config = dict(
    encoder_arch='preact_resnet',
    model='segmentation model',
    dataset='aerial photos of the United States (SatlasPretrain)',
    train_examples=101725,
    image_size=48,
    crop_scale_min=1,
    horizontal_flip=True,
    translate=0.06,
    cutout=0.25,
    num_classes=8,
    encoder_norm='batchnorm',
    encoder_activation='relu',
    encoder_drop_path=0.05,
    encoder_depths=[4, 4, 4],
    encoder_kernel_size=3,
    encoder_stem='deep',
    encoder_avg_pool_shortcut=False,
    encoder_widths=[64, 112, 192],
    decoder_norm='groupnorm',
    decoder_activation='leaky_relu',
    decoder_weight_standardization=False,
    decoder_padding_mode='replicate',
    decoder_widths=[48, 96, 144, 192],
    decoder_blocks_per_level=2,
    decoder_block='basic',
    decoder_dropout=0.1,
    decoder_attention=False,
    decoder_upsampling='nearest_conv',
    label_smoothing=0.1,
    init='kaiming_normal',
    residual_init='none',
    optimizer='normuon',
    muon_scale='spectral',
    learning_rate=0.03,
    momentum=0.95,
    nesterov=True,
    orthogonalizer='newton_schulz_5',
    adamw_lr_other_params=0.0014,
    max_grad_norm=0.5,
    max_steps=6400,
    batch_size=256,
    epochs=16.1,
    lr_schedule='cosine',
    final_lr_fraction=0.05,
    warmup_steps=320,
    weight_decay=0.006,
    adamw_weight_decay_other_params=0.05,
)
Rows from block 11 of the encoder of a small segmentation model, named by matrix and row number. Rows with one number belong to one channel. Each number is 128 + 32 x the weight over its row's rms, rounded and kept within 0 to 255. All counts start at 0.
After each channel's rows are labels from the 100 images, of 14848, where the channel reaches its highest value: "responds to" is what is common among them. Only what is clearly more common there than usual is listed. The data: aerial photos of the United States (SatlasPretrain).
# convs0: first 3x3 conv (encoder.blocks.11.convs.0.weight, 192x192x3x3, each kernel summed), inputs 96-191
# convs1: second 3x3 conv (encoder.blocks.11.convs.1.weight, 192x192x3x3, transposed, each kernel summed), outputs 96-191

convs0.163 [128 115 194  90 102 156 171 143 129 128 129 134 113 161 119 116  58 155 142 144 109 134 130 149 124  94 111  83 178  70 131 139 127 155 129 120 141 119 130  86 136 137 145 102 105  88  81  94 128 173 102 168 146 126 200 141  97 175 100 109 136 135 173 150 138 160  79  87 109 126 186 177  70 138 123 140 177 172 117  95   8 152 136 129  97 103 178 114 102 112 151  77 114 124 116 125]
convs1.163 [161 121 162 171 110 130 124 156 137 176 199 154 142 124 105  96 105 155 114 137 189 102  97  74 109 121 130  64 141 152 134 119 137 106 162 123 117 112  83 133 181 136 136 183 138 121  87 133 102 157 148 225 122 126 149 117 153 156   4 150  95  97 149  94 202  94  94 116 110 144 122 108 162 177 162 154 127 205 135 109 117 160 161 134 147 135 128 173  92  68 144 103 130 146 125 154]
responds to: building

convs0.190 [ 65 154 103 106 152 113 130 151 115 141 188 136 135 148 112  88 112 100 149  78 114 144 165 149 108 109 104 112 193 134 176  40 141  59 144 148  49  78 161 148 123 145 117 181 131 131  87 153 129 120 135 101  80 160  90 131  87 122 165 129  72  96 116 100 141 164 100 184 129  95 169 111 137  44 165 132 120 114 133 111 116 139 141  75 131 150 136 110 172  90 130  83  96 159 120 148]
convs1.190 [195 160 178 148 104 121 150 164 160 141 101  89 121 100 132  86 171 109 180 117  80 108 187 157 124 146  67 118 146  82 192 171  61 138  78 104 102 108 150 197 135 122  72 127 150 186  98 106 134 146 113  90 143  96 117 158  99  72 114 113 123 165 184 176 140 123 140 130  58 133 136 103 104 116 100 123 111 138 106 135 155 176 100  82 130 106 109 169 194 142 119 138 107 129 151 178]
responds to: building

convs0.188 [151 139  84 159 163 135 106 160 108 127 115 161 105 208 121 154 121 164 148 117  50  92 100  21 149 102 100  66  70 102  84 126 123  93  44 118 129  88  78 137 169 154 172 168 160 133 145  89 113 167 106  95  84  98 133  96 109 162 165  93  59  76 124 123 178 183 143 178 126 128 137 103  80 143 108 199 142  85 128 168 148 102 112 139 125 144 138 118  97 121 137 114 110 129 108 115]
convs1.188 [ 60 126 113  81 142  90  75  73  83  90 132 114 181 187  96 113  94  85 141 172 106 127 117 139  92  88  77 127 133  91  94 150 136  87 127  99 146 122  90 160 132 106 130 126  93 143 137 115 117 160  69 133 131  88 106 115 152 120 137 125 118 130 101  98 154 109 106  92 131 115  89 135  91 144 143 184 118 103  94 100  63  99 126 128 116  77 146  99  72 129 114 113  75  95 110  72]
responds to: park

convs0.187 [ 78 125 124 124 106  92 169 174  85 145 116 103 106 119 155 124  68 119 123  78 202 111 136  92 124 138 181 144 128 150 139 122 216 154 102  89  69 152 124 136  40 145 118 111 190 122 159  78 116 113  99  84  71  92  81 134 110 131 101 103 148 137 151 116  58 124 174 138 155 119 167 142 101 156 147 123 177 154 126  81 113 193 133 101 141  96 120  96  96  94  85  89 136 149  72 165]
convs1.187 [116 137  85 120 136 116 150 159 126 135 135 179 149  66 136 192  38  97 133 154 134 155 135 140 178 120 174 100 134 125 145 113 169 145  62  97 121 126  91 142 137 132 123 151 113 124 148 124 103 115 224 122 150 116 145  86 165 188 108 100 166 102 192 129 146 138 125  91 134 159 135 125 147 108 159 180 141  75 163 141 165 147  78 120 136 125  85 148  90 129 142 112 164 156 123 108]
responds to: building

convs0.53 [ 93 160 134 116 188 135 141 149 114  98 230 141 121 121 165 153 105 105 216 101 121 184 102 113 134 191 172  91 128  92  74 118 114 179 106  68 134 134 100  78 192 116 194  76 127 161 147 116 138 121 145 142  77  87  93 125 134 118 146 130 190 100 129  62  94 115 120 172 157 130 154 163  99  67 131 141 129 156 122 149 169 120 116 112 145 121  88 143 137 144 104  71  58 134 147 102]
convs1.53 [ 87 104  94 116 109 176  85 139 115 115 154 137 192 131 113 118  58 125  85 212 126 112 116 112  99 148 121 117 177  74 108 117 180  86 126 119 136 152 192 122 127 128  71 133 107 142 108 200 101 136 116 103 116 142 124 118 134 128 150 140 141 136  71  74  95 120 115 171 138 140 119 127 121  67  93 148 144 137  92 130  95 108 133 155 125 148 139 121 150 126 166 121 171  78 149  89]
responds to: building

convs0.12 [165 130 131 154 169 148 130 140 102 136 110 138 116 175  99 122  74  87 153  86 101  66 139 119 125 123 124 129  97 153 119 124 131  54  57 134 123  92 116 141 142 149 155 130 138 162 134 127 150 112 123  60 100  81  85  65 104 100 116 113 121  43 123 131  87 148 164 141  93 121 146 109 135 102 106 179  82  97 133 199 180 147 132 112 100 134 132  51 103  99  92 116 162 121 121 125]
convs1.12 [116 113 109  80 116 113  78 106 141 112 135 155 100 136 130 142  91 106 169 189 111 102 100 154  71 104  55 133 116 113 134 156  93 144 152 129 131  76 126  78 137 114 125 104 163  96  67  97  78 140 103 101 147 141 152 104 117 108 145 111 101  67  98 169 119 153 103  78 128 116 131  86 112  79  88 136 129 119 101 169 140 150 133 141 129 137 138 149  51 106 137 151 112 107  67  86]
responds to: park

convs0.58 [211 112  60 125 107 134  91 124 135 131 112 148 144 162  83 200 125  80 156 120 103 119 143 136 107  84 113 132 141 171  57 107 167 142 135 136 102  75 130 161  81 140 112 150  70  84 190 123 110 155 136  94 108 117 110  89  72 102 115 133 136 145  88 135 183 180 140 124 157 141 134 168 102 135 115 162 188 115 135  84  70 200  75 128  77 117 129  82  94 154 177 120 162 181 121  80]
convs1.58 [131  77 101 107 121 169 108  97 117 127 142 109 136 164  80 131 134 116 135 152 136 153 114 108 122 139  87 113 108 140 113 190 131  72 140 119 111 122 113 142 155  82 155 136 107  82 117  89  40  89 119  68  49  74  58 122 101  85 157 158 110 127  61 100 138 118 133 109 134 155  96 108  48 102 139 204 137 204 117 104  81 118  55 148 108 138 114  92  68 125 148 176 166 130 114  68]
responds to: railway

convs0.8 [ 80 130  66  62 173 131 157 125 124 111 119 177 165 140  86 164 109 119 110 144  90  82 155  96 165 108 157 138 111 122  59 100 154 111  57 133 105  99  75 114  84 161 100 121 123 171 151 144  96  72 143 171 103 140 141  57 121 165  98 105 114 153 144 165 157  95  97 118  76 144 144 118 108 133 124 169 114  75  84 129 144 117  95 127 134 120 111 120  95 104  70  76 104 176 183 121]
convs1.8 [129 160 144 193 111 100 150 178 140 188 109 161 164  94 148 163 102 124 119 116 110 166 130 144 230 120 206 177 143 140  89 136 118 139 131 168 155  81  23  79  94 150 122  81 135  87  85  74 160 149 202 177  98 149 107 118 145 125 109 119 170  85 166 163 130 138 168 128  89 128 145  90  74  98 112 155 125 144 123 131 137 112 130 131 129  96 138  67 156 149 149 118  95 130 174 206]
responds to: building

convs0.99 [161 125 124 140 184 143 137 117 126 117  72 199 143 166 107 129 113 118 125 168 103 115 107  71 161 148  87 117  95 128  71 113  93 122  85 161 103 111  95 104 108 102 158 104 154 180 103 131 124  99 176 104 127 129  68 108 133  84 119 121 102 100  66 160 136 139 130 152  83  83 111 145 118 114 124 190 110  68 150 147 196 159 154 110 149  91 116 124 159  60 117  45 127 140 128 120]
convs1.99 [ 97 131 151 102 129 115  98  87  83 121 144 154  71 202 122 114 150 138 115 149 153 108  77  85 156  76 118 155  86 159 130 114  81 174 127 122  97 163 158 118 171 113 118 120  99 127 161  97 117  87  98  98  93 120 136 163 105  90  56 102 125 127 130 105 180 142  73 115 155  50 149 105 135 120 106 135 162 178 107 127 168 143 130 112 109 133 155 173 155 110  76 130 161  85 127 166]
responds to: park

convs0.142 [ 65 119 120 146 139 120 124 157 148 132 154 118 162 129 120  97 103  96 177 107 161 142 183  96 149  89 129 132 158 149 131 188  66  98  85 126 159 106 115 125 210 199  87 172  93 184 203 128 120  83 172 201 117 145 162 140 163 137 117 106 106 100 120 153 167 121 165 118 132  89  98 105 149 166 120 154  77 136 128 177 139 134 106 117 128 105  91 152  86 127 139 103 116 175  80 163]
convs1.142 [ 86  94 111 102 142 145 116 154 132 153 124 117 188 137 166 160 123 133 108 116 115 144 153 105  98 133 129 146 109 103 117  83 128 156 122 142 137  83 124  88 119 138 120  98  93 164  88 113 124 145 152 153 136 170 140 150 106 191 116 164 180 135 126 194 120 145 112 180 164 107  73 107 159  74  76  93 194 116 111 114 191  85 111 126 116 125 135 143 164 132 105  47 144 105 181 126]
responds to: building

convs0.147 [147 147 129 139  93 114 108  97 103 149 123 153  80  82 137 176 161 147  93 117  66  85 130 140 103 112 136  72 107  59 108 123 110 139 101 115 137 137 140 142 120 122  93 142 152  95 182 142 118 195 134 172  58 135 129 126 120 110 103 150 105  94 131 126 236 121 117 183 168  98  50 144 107 129 119 158 100 120 101 172 120 188  92 124 111 135 136  90 159 153 147 196 105 116 115 112]
convs1.147 [133 159 127 123 153 119  81  33 104 117 151 115 114  84 168 155 140  92 128 100 182 136 124 120 111 119 110  78 129 126 141 215 105 123 112 136 131 134 125 187 126 114 125 146 119 109 143  74 102 146  83 124 110 127 144 152 106 124 162 165 109 142 104 167 171  87  87 196 174 136  69 184 132 121  98 133  65 163 141  67  76 122  87 127  75 179 163  82  88 120  79 167 105 104 132 105]
responds to: railway

convs0.16 [124 116  94  96 114 184 145 112 142  99 172  91 101 154  98 121 123  77 141  84 115  76  77 115 158 111 124  98  65  95 113 110 126 101 164 112 108 140 137 116  96 142 185  97 205 182 108  87 136 115 125 125 139 136 141  84 120 111  54 153 152 151 118 134 131 148  87 138 160 129 136  97 167 134 135 183 121 136 107 193 221 136  97  87 132  90 140  63  85  80 104 120 139 158 136 130]
convs1.16 [ 78 147 138  80 131  86 143  97 107 116 121 172 101 207 117  74 131 112  65 126 125 107 108 104 153  93 116 163 122 111 171 142 137  93 142 154 119 120 162  70 101 142  94 138 114  88 170  66 146 115 128  97 108  91 136  96  59 117 132  91  77 109 140 113  90  77 127  60 106 128 124  77 137 128 118 104 125  49 125 162 137 142 107 155 140 109 145 132 154 105 122 115 100 172 123 172]
responds to: park

convs0.102 [110 122 132 183 127 100 134  81 110 139  87 145  55  95 128 125 106 145 107 132  97 112 100 124  92 177 156  86 131 153  99 149 133 107  56  73 123 146 147 171  82  94  98 139 124 132 177 150  95 201 127 154  55  92  91 171 128 119 155 121 111 111 199 133 214 137 183 170 137 162  69 112 132 148 139  79 141  68 122 135 114 204 152 140 169  83 107 128 183 127 114 176 120  78  76 102]
convs1.102 [162  50 133  82 121 123  95  92 140 113 132 113 110  81 184 176 122  59 103 109 186  89  73  90  94 148 115 120 128 138 162  63 138 140 136 126 143 157 135 141 169 117 159 132 148  87 164 106  98 113  78 151 153 145 127 132 134 183 132 113 120 115 134 116 124  96 149 154 185 111 132 147  72 119  80  93 106 137  98  74 141 146 109 136  75 146 118 111 120 214 106 180  99 134 110 176]
responds to: railway

convs0.170 [ 63 131  57 164 117  90 109 162 101 146 135 132 136  79 170 117 143 142  87  86  62  58 239 119  98 131 125  81 153 131  65  83 124  83 136  92 155  68 124  92  91 100 180 189 149 117  96 101 131 213  70  75 111  82 101 125 147 162 130 103 104 125 163 111 149 127 127 146 182 126 153 130 137 143 103 125 139 105 123 139 148 143 145 158 142 147 120  78 151 104 122 121  93 103 125 103]
convs1.170 [ 69 116  47 109 135 115 134 170 142 156 138 104 108 101 117 127  89 119 129 132  68 103 160  95 109 127 101 100 115 143  89 123 110 102 110  38 174 104 160 130 164  99 119 165 152  97 155 130  70 146 115 157 126 153 175 136 105 143 161 162 102 206 144 134 158 180 158 136 164 136 139 139  99 160 132 210 164 102 112  90 139 144  70  98 197 141 114 117 118 119 162 151  83 100 116 112]
responds to: railway

convs0.83 [ 94 133 160 113  82 121 115 148 118 143  88  66 123 215 134 180  81 115 144 131 101 153  87 138 149 121 131 104 115 173  77 104 151 117 164  90 104 117  88 160  76 169  82 176 113 135  79  91 119  92 168  65 111  80 116 152  95 137 121 134 139 139 147 155 127 111 153 126 150 132 136  89 169 106 104 135 140 141 114 179 194 129  61  87 186 100  97 142 120 168 141  79 118 183 107 136]
convs1.83 [113  90 147 109 140 133 113 159  85 110 153 149 156 110 198 163  70 177  85 139 153 145 198  96 149 126 169 133 131  86 142 102 129 109 147 128 120 131  40 130 117 129 105 128 145 143 128 138 122 159 112 108 125 148 124 105 159 151 100 135 130 117 172  98 115 134 132  79  70  92  52 132 215 170 127 149 151 110 141 103 126 105 115  87  86 162 136  89 132 158 170  97 135 142 197 120]
responds to: building