A small segmentation model, trained from scratch: encoder widths [64, 112, 192], decoder widths [48, 96, 144, 192].
Rows from block 0 of the decoder, named by matrix and row number. Rows with one number belong to one channel. Each number is 500 + 40 x the weight over its row's rms, rounded and kept within 0 to 999. All counts start at 0. Numbers have three digits each. After the name is the row's rms in percent of the matrix's.
# convs0: first 3x3 conv (decoder.mid.0.convs.0.weight, 192x192x3x3), inputs 18-26, a 3x3 kernel for each
# convs1: second 3x3 conv (decoder.mid.0.convs.1.weight, 192x192x3x3, transposed), outputs 18-26, a 3x3 kernel for each
convs0.118 100:522499517498539513468489499532533453513569504547550451507525476485499469487481451560539522589528493523495470492557475486502465489514451519602458518537498511459524546598544506506510470487471510510447512479500449480474539511496521503451519471482
convs0.119 102:482474488496466491546557544480561497481482461490455483480458524456498494475464496504533522552505517454464502488467485552520527571587572471417477462483441471509491513488531475486484505489493495442466504488547509471495510488475471442405461496491
convs0.120 098:526501471497554466477534557450506510474534472498490478502499467507484497485499490468511440512531429450498473559514510561521430493462450431456615414486566505486465453464479497505468498483451489516517531547497553523545511456504555528560539524498
convs0.121 107:471498533495519527494527517534450414533466493453462445497489464533515515483475498542506524510501481509489499524523551504456495468469488499500486527503470496501497497457457492450435475509505499457493500486488532566568440507467454477509465508511
convs0.122 126:560533565539535506476452440498477468462470474487468467473469491461446471503479455597532519561547502530539478565574617543517527487437403449448440452431432502435397522535546509528517526539538510546559484467493489479454518450429469445419502457450
convs0.123 098:533531537559612597509483470453539577448487482482542482504493512476463526464499491502502565509530537520477535554541611512547571563535541519570621473486494493501477467486472483496499507506503530498473536514529501523496532472472554536560510473588
convs0.124 099:476519488503530559515490464495474510498513492473528502439432449499472482483484499520486516473452468502454491449485480493495491459456487462487409503489462518559479535526524506485457459445465496484491462442459442457449530486567567595538493445485
convs0.125 092:458500499469529552482480516532510449540532498468434460493493503491516506480476483556533489564522486487515505519486532566592596552516482540541490561519481461481501483431467499500498525479512539470492591463537586561553584568543557542559506518605
convs0.126 096:556556458471502474497557521443489475532538463455511488471509524473458485502460515474504488445448481442523548573550447506523472525485494513529450552448476471455424477481491490507516431484474467510513463477507508481479525578570450510517496551563
convs0.127 093:482478503531556518542485478460536483467534464464504444507535524492473470517508551447500512459480502482481482537474437536444448544475447516447574462511523456464457567543513516484484522504446479543566460483550506480577508481567489449485502458583
convs0.128 097:501465472441506534498524491472474448434450433498492452452492524466476509502466490552506486516467441487428438408414429480436443490476494447400400521471423539597502470491501496484531464461529487547501515581553524549548471521480452456429497556509
convs0.129 098:508544496496538530461513523482472470514472523537530529447496459440453481441504456510472480507491515545498493413459506413420474410410418554444465485476455513453453492547503489528497558524499528508542529525526508531550502496531486556484462439502
convs0.130 089:453498552500510554442438424519408473564468532517531504487502571442489515463447444523509482571554479489507527509525521548489447514510466482521549478518516478480535510514483536493502463435447521463510518519544465407458466466484496485580468530558
convs0.131 105:489473472445467455530535519543535552512591561432505504465503498515514511467464499488502524507509520555553544504443476485426481535458500484531436526487510417421492457482499467474457478494450536534507483469480457440440486493581489525477478538486
convs0.132 091:513473516525492509531473500486502511500487500543503497483499485484504520503487498556520522514501480460483490591540483553536495532562479522541470468481435489510469492456501471533482535502480466544522502545474525527509543508487499477506535471555
convs0.133 107:556521541524484540510551556517479453542492465549511495521504470498517489503529497518515520488500473457495479558492524513524520426439479450473462533468488537491505466455483491490478464484466452467495503492491534462485522471506508533524522515526
convs0.134 109:478504516464478502443491533520471490504467478501480516528506528532507519515502512496476494495495493527502538420480492390477483432508563501439455531488520491426433550548540536503551578537508467494477508471499524522549460522538502561510621567528
convs0.135 107:513511518475467444505501486508477460472472484475503541484502502508504520479490514465445503484495505469476508434476475448504528468470463545501480465463455504478571515500475507498512537498543471459455438449522489466505527474527469477505461492501
convs0.136 105:482463478442475459478479465430425427457498462423432419470504490475500529467508507523472456557490464500440408496479427509534446474546404431501463492490418472474490531542539513582577529527547503547474494516480496542477487483449486482459466496457
convs0.137 123:502510525495484543485495510519518504478516521478481521485503497530487497501490501453446544498475535502487565512501565488503541493493595450450484460476482470450436593575556564526549542541532535519504514502508497511546502491582490443502516490510
convs0.138 092:519455499467478464476493485522523530516498459474493488507490500520447480503528518506490481490500487447461516536463472587502508524497499454522492431491511471512433401469474489508507415505485510533530465518581480536578423513454459552442518495505
convs0.139 088:477520523537537521533516496425548501442550501486579505524532526519524494474486468498520539520533507573553475588570631561527526578490430499466520526499525532468584513536516521521481482546463515570537519537537542535525552495459518476484464495436
convs0.140 094:449519480488493438509476474499538487524462514497534473490538524557562499523536530477523495516522526519551508409438430389418368472465415467473604450485571506508493489559488503539501536556527528467509518466485552532507572506467571549504535546510
convs0.141 105:566513500489507487506494479489462507537505534498495521486519498480481519479480491503513471512541493565568546546548568515489467534524538544466500407436518470498577524461446508484452493445446600550571496535554477486542547493484484470480554534499
convs0.142 092:473444494538513512506468473509463485455442444399451463452476542490483508499511491538493487485466501453453494499474502547548535537547578508608549502515502488517469498544511533541511526544537518507556483509513485474485502518508519495565481511510
convs0.143 108:475444429476454430489495463461465531487446498429501492508484464491458462483463446494508422506487469511524481454455426498496441513536434478507490469462455499478399557529567520539510506500488510503503490489510508471507550513513572509474571483516
convs0.144 090:463478480439484481459515492465487549495502531486517492514541461539486501543501527521531486520498519471500531540466421471497512508547549494552513620640536501520480517508497508499466466468422524483454510519525503537466488498477502576505439493530
convs0.145 091:488489481489454449495489485500476482445454406467459428470492460454429487482484498521467519522527546437436496487453543500481524452464546523555460508498463523497513493479477522484461499446493505493495558545508474442494440490496491501491530520529
convs0.146 100:461472483476451456497522475533542516537538504507544552490515461465519527468523546462448500530496499504510488428412486452464457465455440538555494564504486525487464427437461471453430452468441489485482489482461473480492533487471489507459506440461
convs0.147 097:493527527491514486559541507541522524529493518525488508484523465518494522484497521500515555443459464438488452548526535554511497515518499494511425483485416451364350468488486514492552450469518515464489520509554488490514553590532525509488452477475
convs0.148 093:479498496491503489505460469424443480454469469468536526492505523486480522502539492497458478520490475485485525522512484471534460523502489501510444455465421486523493453498467480498504522527487454478481491503470471481408489520543452484578465543595
convs0.149 095:536552525539531494525549479462483497462494478485491524505480484529492522489507507465500514465455485477447518484527531506532517562542498509558530466593549474501458409457518437468533455483508515463533553454504495423485530566534505504511428423453
convs0.150 095:471459482525540561526489475475508542525486498510513520519521539532488479502500486540515508468487506536471514444506457438519423562533520514519438433470449480541475564566588505487533538489533574506525481504489531523509538503468557526493553533490
convs0.151 096:489511482465482482514511478507476447448526441442493451480492568475488542487528507529564467502516442543489437467516511436517462445538469433432474425491545469436432447409409443456465516523503447467506460442507499525505582586508512509474533452456
convs0.152 092:496501531540483510534526487567513519508506533518521459534507510500497509478492498439485452518497521461436491465453486509482502535514516501522465518501451458471535551506510561483504508480481459471523503482505501492514515473620527461550523536577
convs0.153 100:491492537528510536502584543522505456536511518534540556506510501482510525542517487488480434517521476521528499498519541464471485449503511588557509472462467475545455477501434507542511510519475499495444519556488470436464551504538565502481517456484
convs0.154 096:516499506527548491485537535529544505539513523499527515488513494472475488485477510505569499448535518464532520500493468504486488467505496576492517497527572513361450521500475510506470538535481537496502548515490503484533483515550512491527499473529
convs0.155 098:527536522517509485545521519523479475508492537500461510459469440470488489527559532487489436491509465479480455521602563541532521540501515548564409429560468549546419472455467537496487535504509439512483502533464482491456482521485529571536572577504
convs1.118 099:510472459543514492470442529461578481453585545497465431541561525505485466538495538460468482494492492453444506576567564532568580548574526500546477514534483466466465551524467470484504409468460486550493545544542474517501542455433539493490531504452
convs1.119 098:491559575448498537562515500416505490457515534447493568523524538479490527500486555481583501555539478508490513586557564519494536460438487519475540468519480521524512464505513478518495469485511541512488505467503487494478509481477516504472497492457
convs1.120 101:519511470542539522419447460569548555469485533553515511528484494465489469493489521514534485588519531518456561499536457524536526514533535490515454449496475465438437505437435507512463528551498545499544520491468466430477533505563530547561533564533
convs1.121 101:519448492534532515560506515580547598536529593535552531472496575516548543486488497523461555458482511507544550508532548484543541553594556538533503550525514480502485490518481463483447492475419527543520534471493514481480540509461515501505552520485
convs1.122 086:525437407574509525507491502434457507509522457532503451509530569514500561501471506397478440459418453442507438484393397476416478584516502488462502543477523472417481505440472501479469457455486471538514485482488462462508466502533502502514494459580
convs1.123 104:482473420574555463486462436541545554439502455457470437614536432528524478518498451448472504517513541502552546506591533458488476510447449508560460440510515465490459434506478449435401492427457555541454462513439460496470470542559441495532435494458
convs1.124 089:490503507449451465480510505472550481467534491502508447459506562472545502497512528566565517502469462482526455488536492457523537501536591516454588524485573491430509562528524510571525419563476495546486530512491496437411568500480474493487476549431
convs1.125 108:540508526481534564519531421547562554516462451521482468478492525496487546528520554447506462398481458458527497438407474513487560517500497432475504415512485478437429550502517461522470454473439551469491483453480452413453505491476409439519480480549
convs1.126 106:531483579437418486536465456479437483527445509458512473603506514495511524491499569473488512499471463462494454536492445494481469455484502549564534552501468583515508469513497544464451510476464529473491530447416539419487485447567483436532485455499
convs1.127 117:585548516562530494551491503488535527515478534468455517553469503521493430486466432473552485517470494591473552515483541457571511474471498546549541517528471434473520489548523467465468542545471514520462492547464510536425506534517473491535587487499
convs1.128 099:448471489479413513463458480505471531594525532569478562525491566521545590517474497474500518496524527468463430449444483468472526528585566520493455566547535484556519593523454516537577455480594490511572514490576506428487488552529504533482519564554
convs1.129 104:555538604537483514506429454470532433586520512551508445500523540517529491519508543486552531446478495452457578486496513514515525469458478534566551524514468531531487531422455484520424469459504417481454438469526477491434486520499480488482465478517
convs1.130 119:492572533449528465509550483500466580496494483504467480472500515546497490546498575488518560463492525493517505499557481530481472545516548461496477499492495538582564422415471527506543507525495495495450559501547451502501500563585443533490476461489
convs1.131 100:536459497502510503458433421494481481510504505501537486531485500544520479414500467544474482499396432506474435488459507519520523552461503601565561578525472483442501482508515520509517522517505504451431577476470569536456497481490533515504434428448
convs1.132 124:525535506505520526483514532528506505479531516483526455568520481507498454529535543514478556524509547456490502450502511442518515565576487612541504575563551541548545492455419453450420435460430488545438500481504523576581585486514507457527559462453
convs1.133 103:509514565546509491551483471490497529492431491505448517523456483511438427452429501470545447477558468517545572504531522529515511528473531496484489603568533532472542483451543503463539466432479541527501501473486559552490525483510539503547487496493
convs1.134 089:537522527494533484531548489507523495513525484493549526577483409548455428540444471382375454464466398504459444454476519466493492507526490409440551466529532417447507430456465515473489440418466498461486514449527511403440521516463484510488413457512
convs1.135 095:480488475515454512466471497566563579489526608502549569461465505489480485513505493516484468453439451526489549546507553529494490462516475467569510588586580538540495476514505418454463441478485568583569449548547476492505511520458517520487501540429
convs1.136 080:569515538524568547512511492538521529538482592581527535523514499490477506517485532484468565460445482476524523496501544511511491463493423501561540559490523564443462552506487485410440454430471486511541537548515584553522465429480443495487478458540
convs1.137 088:477516504543528582558543550501506396464545500498556513523480474527491437588542468484427439477456456546516465484491411471437481514457503613574547546538499547527464472472428511481428553501434528484495452464430494485510582494488545507508472549549
convs1.138 099:467554545495497478503528497561554641599474533471463583569551521541523452438457441492515485504502498507559510513488521494502537509490535483450521498440446551526550494485493530467414558462432597470503631569573517498557530485598446482523491476553
convs1.139 117:472534524519519455450579461475487568427469529484526497577589435563469370615540528548497571567459467483490531517494558432461493493482458549591587454512536428544498473421436463460411520468464468457560516541527519537478550471604545451541539509538
convs1.140 104:519499556506465502486472571499584507533481459525519435447506479446452550489450508493448500476499541443500479514497510542502553524511551550534626556508565557441479516469456495411423492417472480530566471530523478498510537494534537468510535519526
convs1.141 104:456480478486508541487468494472454538472488523420439493460403435445447467558504445440513507457562528489480505424450470459469488534501495507502528481455474492495490475462475498462464460445469495474552549501560523511537531576505513583534517514496
convs1.142 126:495562504528547511478526373602523491574577551470556492603497531558528520507496443519476511480574527487541506502480445553457488497484542427492510428552580468565517474489543470489481457470475474526474552584438511503514436506493517489533452551469
convs1.143 090:559547484531508496517512444558485469476525520515470463456463444462501442496454387376399451425419493440414485404457443490477439461444440536518554475517495544497532458491470501457502487445460468521542530540562453481509476528523500539523472511538
convs1.144 096:509564548472507492459495483486469435525498497466534528485440501521501611552493531482390447534471487559590568490485524488504530510487450446403431456475442401456452564541566531561525516511488477466443525416499519414471436501453455457474484533502
convs1.145 096:571577530515552483512486448495526551599546533581539512601510469499507515463538504480456541425439525489497502578538562532553544542535517514502456549462441530421512486494510492518525450438419552488501471531516469494507478498451469493508482502528
convs1.146 112:497520482555509476549509544403500411433476459475517474473426464513459513538521574485472516521475452508453461450455479496455460428390506457461468495480458448422453542575588540520484557549563576551534534490510595608527503455427500492454505503508
convs1.147 105:463509531510495477555506542477510525563503542425458542529490486441497472437449543487532489473503568480538561482503568467490549517526487507507469508417449493457474499418418520445441511460475472472463525504446510454482551567482508467434463506433
convs1.148 103:411543552496563484526518587490512524471496504433586529471461470547510557552490511578565545517512469441505558483512477478527487605618562445465488455472482517504491506561572485538544414493489530486459537494463517468490506514550492457492478483482
convs1.149 095:468489509443470494477515564463491507456535560527548541550519544586514543583478456465493486430458456558550520461560545475502507495553571466456509495510419473552484499457491471489457506486519458477507443481489490448543501504505465501482430518525
convs1.150 110:458496507488486503557509568444533516456561505478544453527447492421411484446451447460443452501442452572512523487468447539576527560557529453527482511460461509538494532485484530497507520508486413457554455469551442514523469473514493486489416488527
convs1.151 111:482546575486516528446510494485519493451458521507474495441445473494496553494477532511454547540533547564539494516490476479444512435504548471483483471481510454549584502535567470509459469457489473538506484500535479551536501524571499524540411453516
convs1.152 098:521498533492509469510558584504511472446477482510454450505482482469408501500474449537603575544557534566517523502536444523454521547515536482457433524482449499507485484514512493548492509554512530469467567520538496480493500509614496534575474480543
convs1.153 113:452470520496573513496527531476483526500443449555447467466518470460468480528487501454496402507532453520563429501458411534523501557572569514531496525496436476495427550535509469533497507520584418479550459507546457501499503515525511515475515436483
convs1.154 092:510544545553482464472540489521544491475502459515536541578547485530515480499471500489456504523525560471469484468464489494516548513496458487448504553488469421449426485506553447547510490543523508493461532503495558592481482509581520543565485527511
convs1.155 097:506522505418430414464487477488497454546564535485489534429488453491503470493482536476524490533558588517576621519497512533464449546535518473502510420467497488437485542462483530473462529463500503558469496513473488560495493509470504515475507569469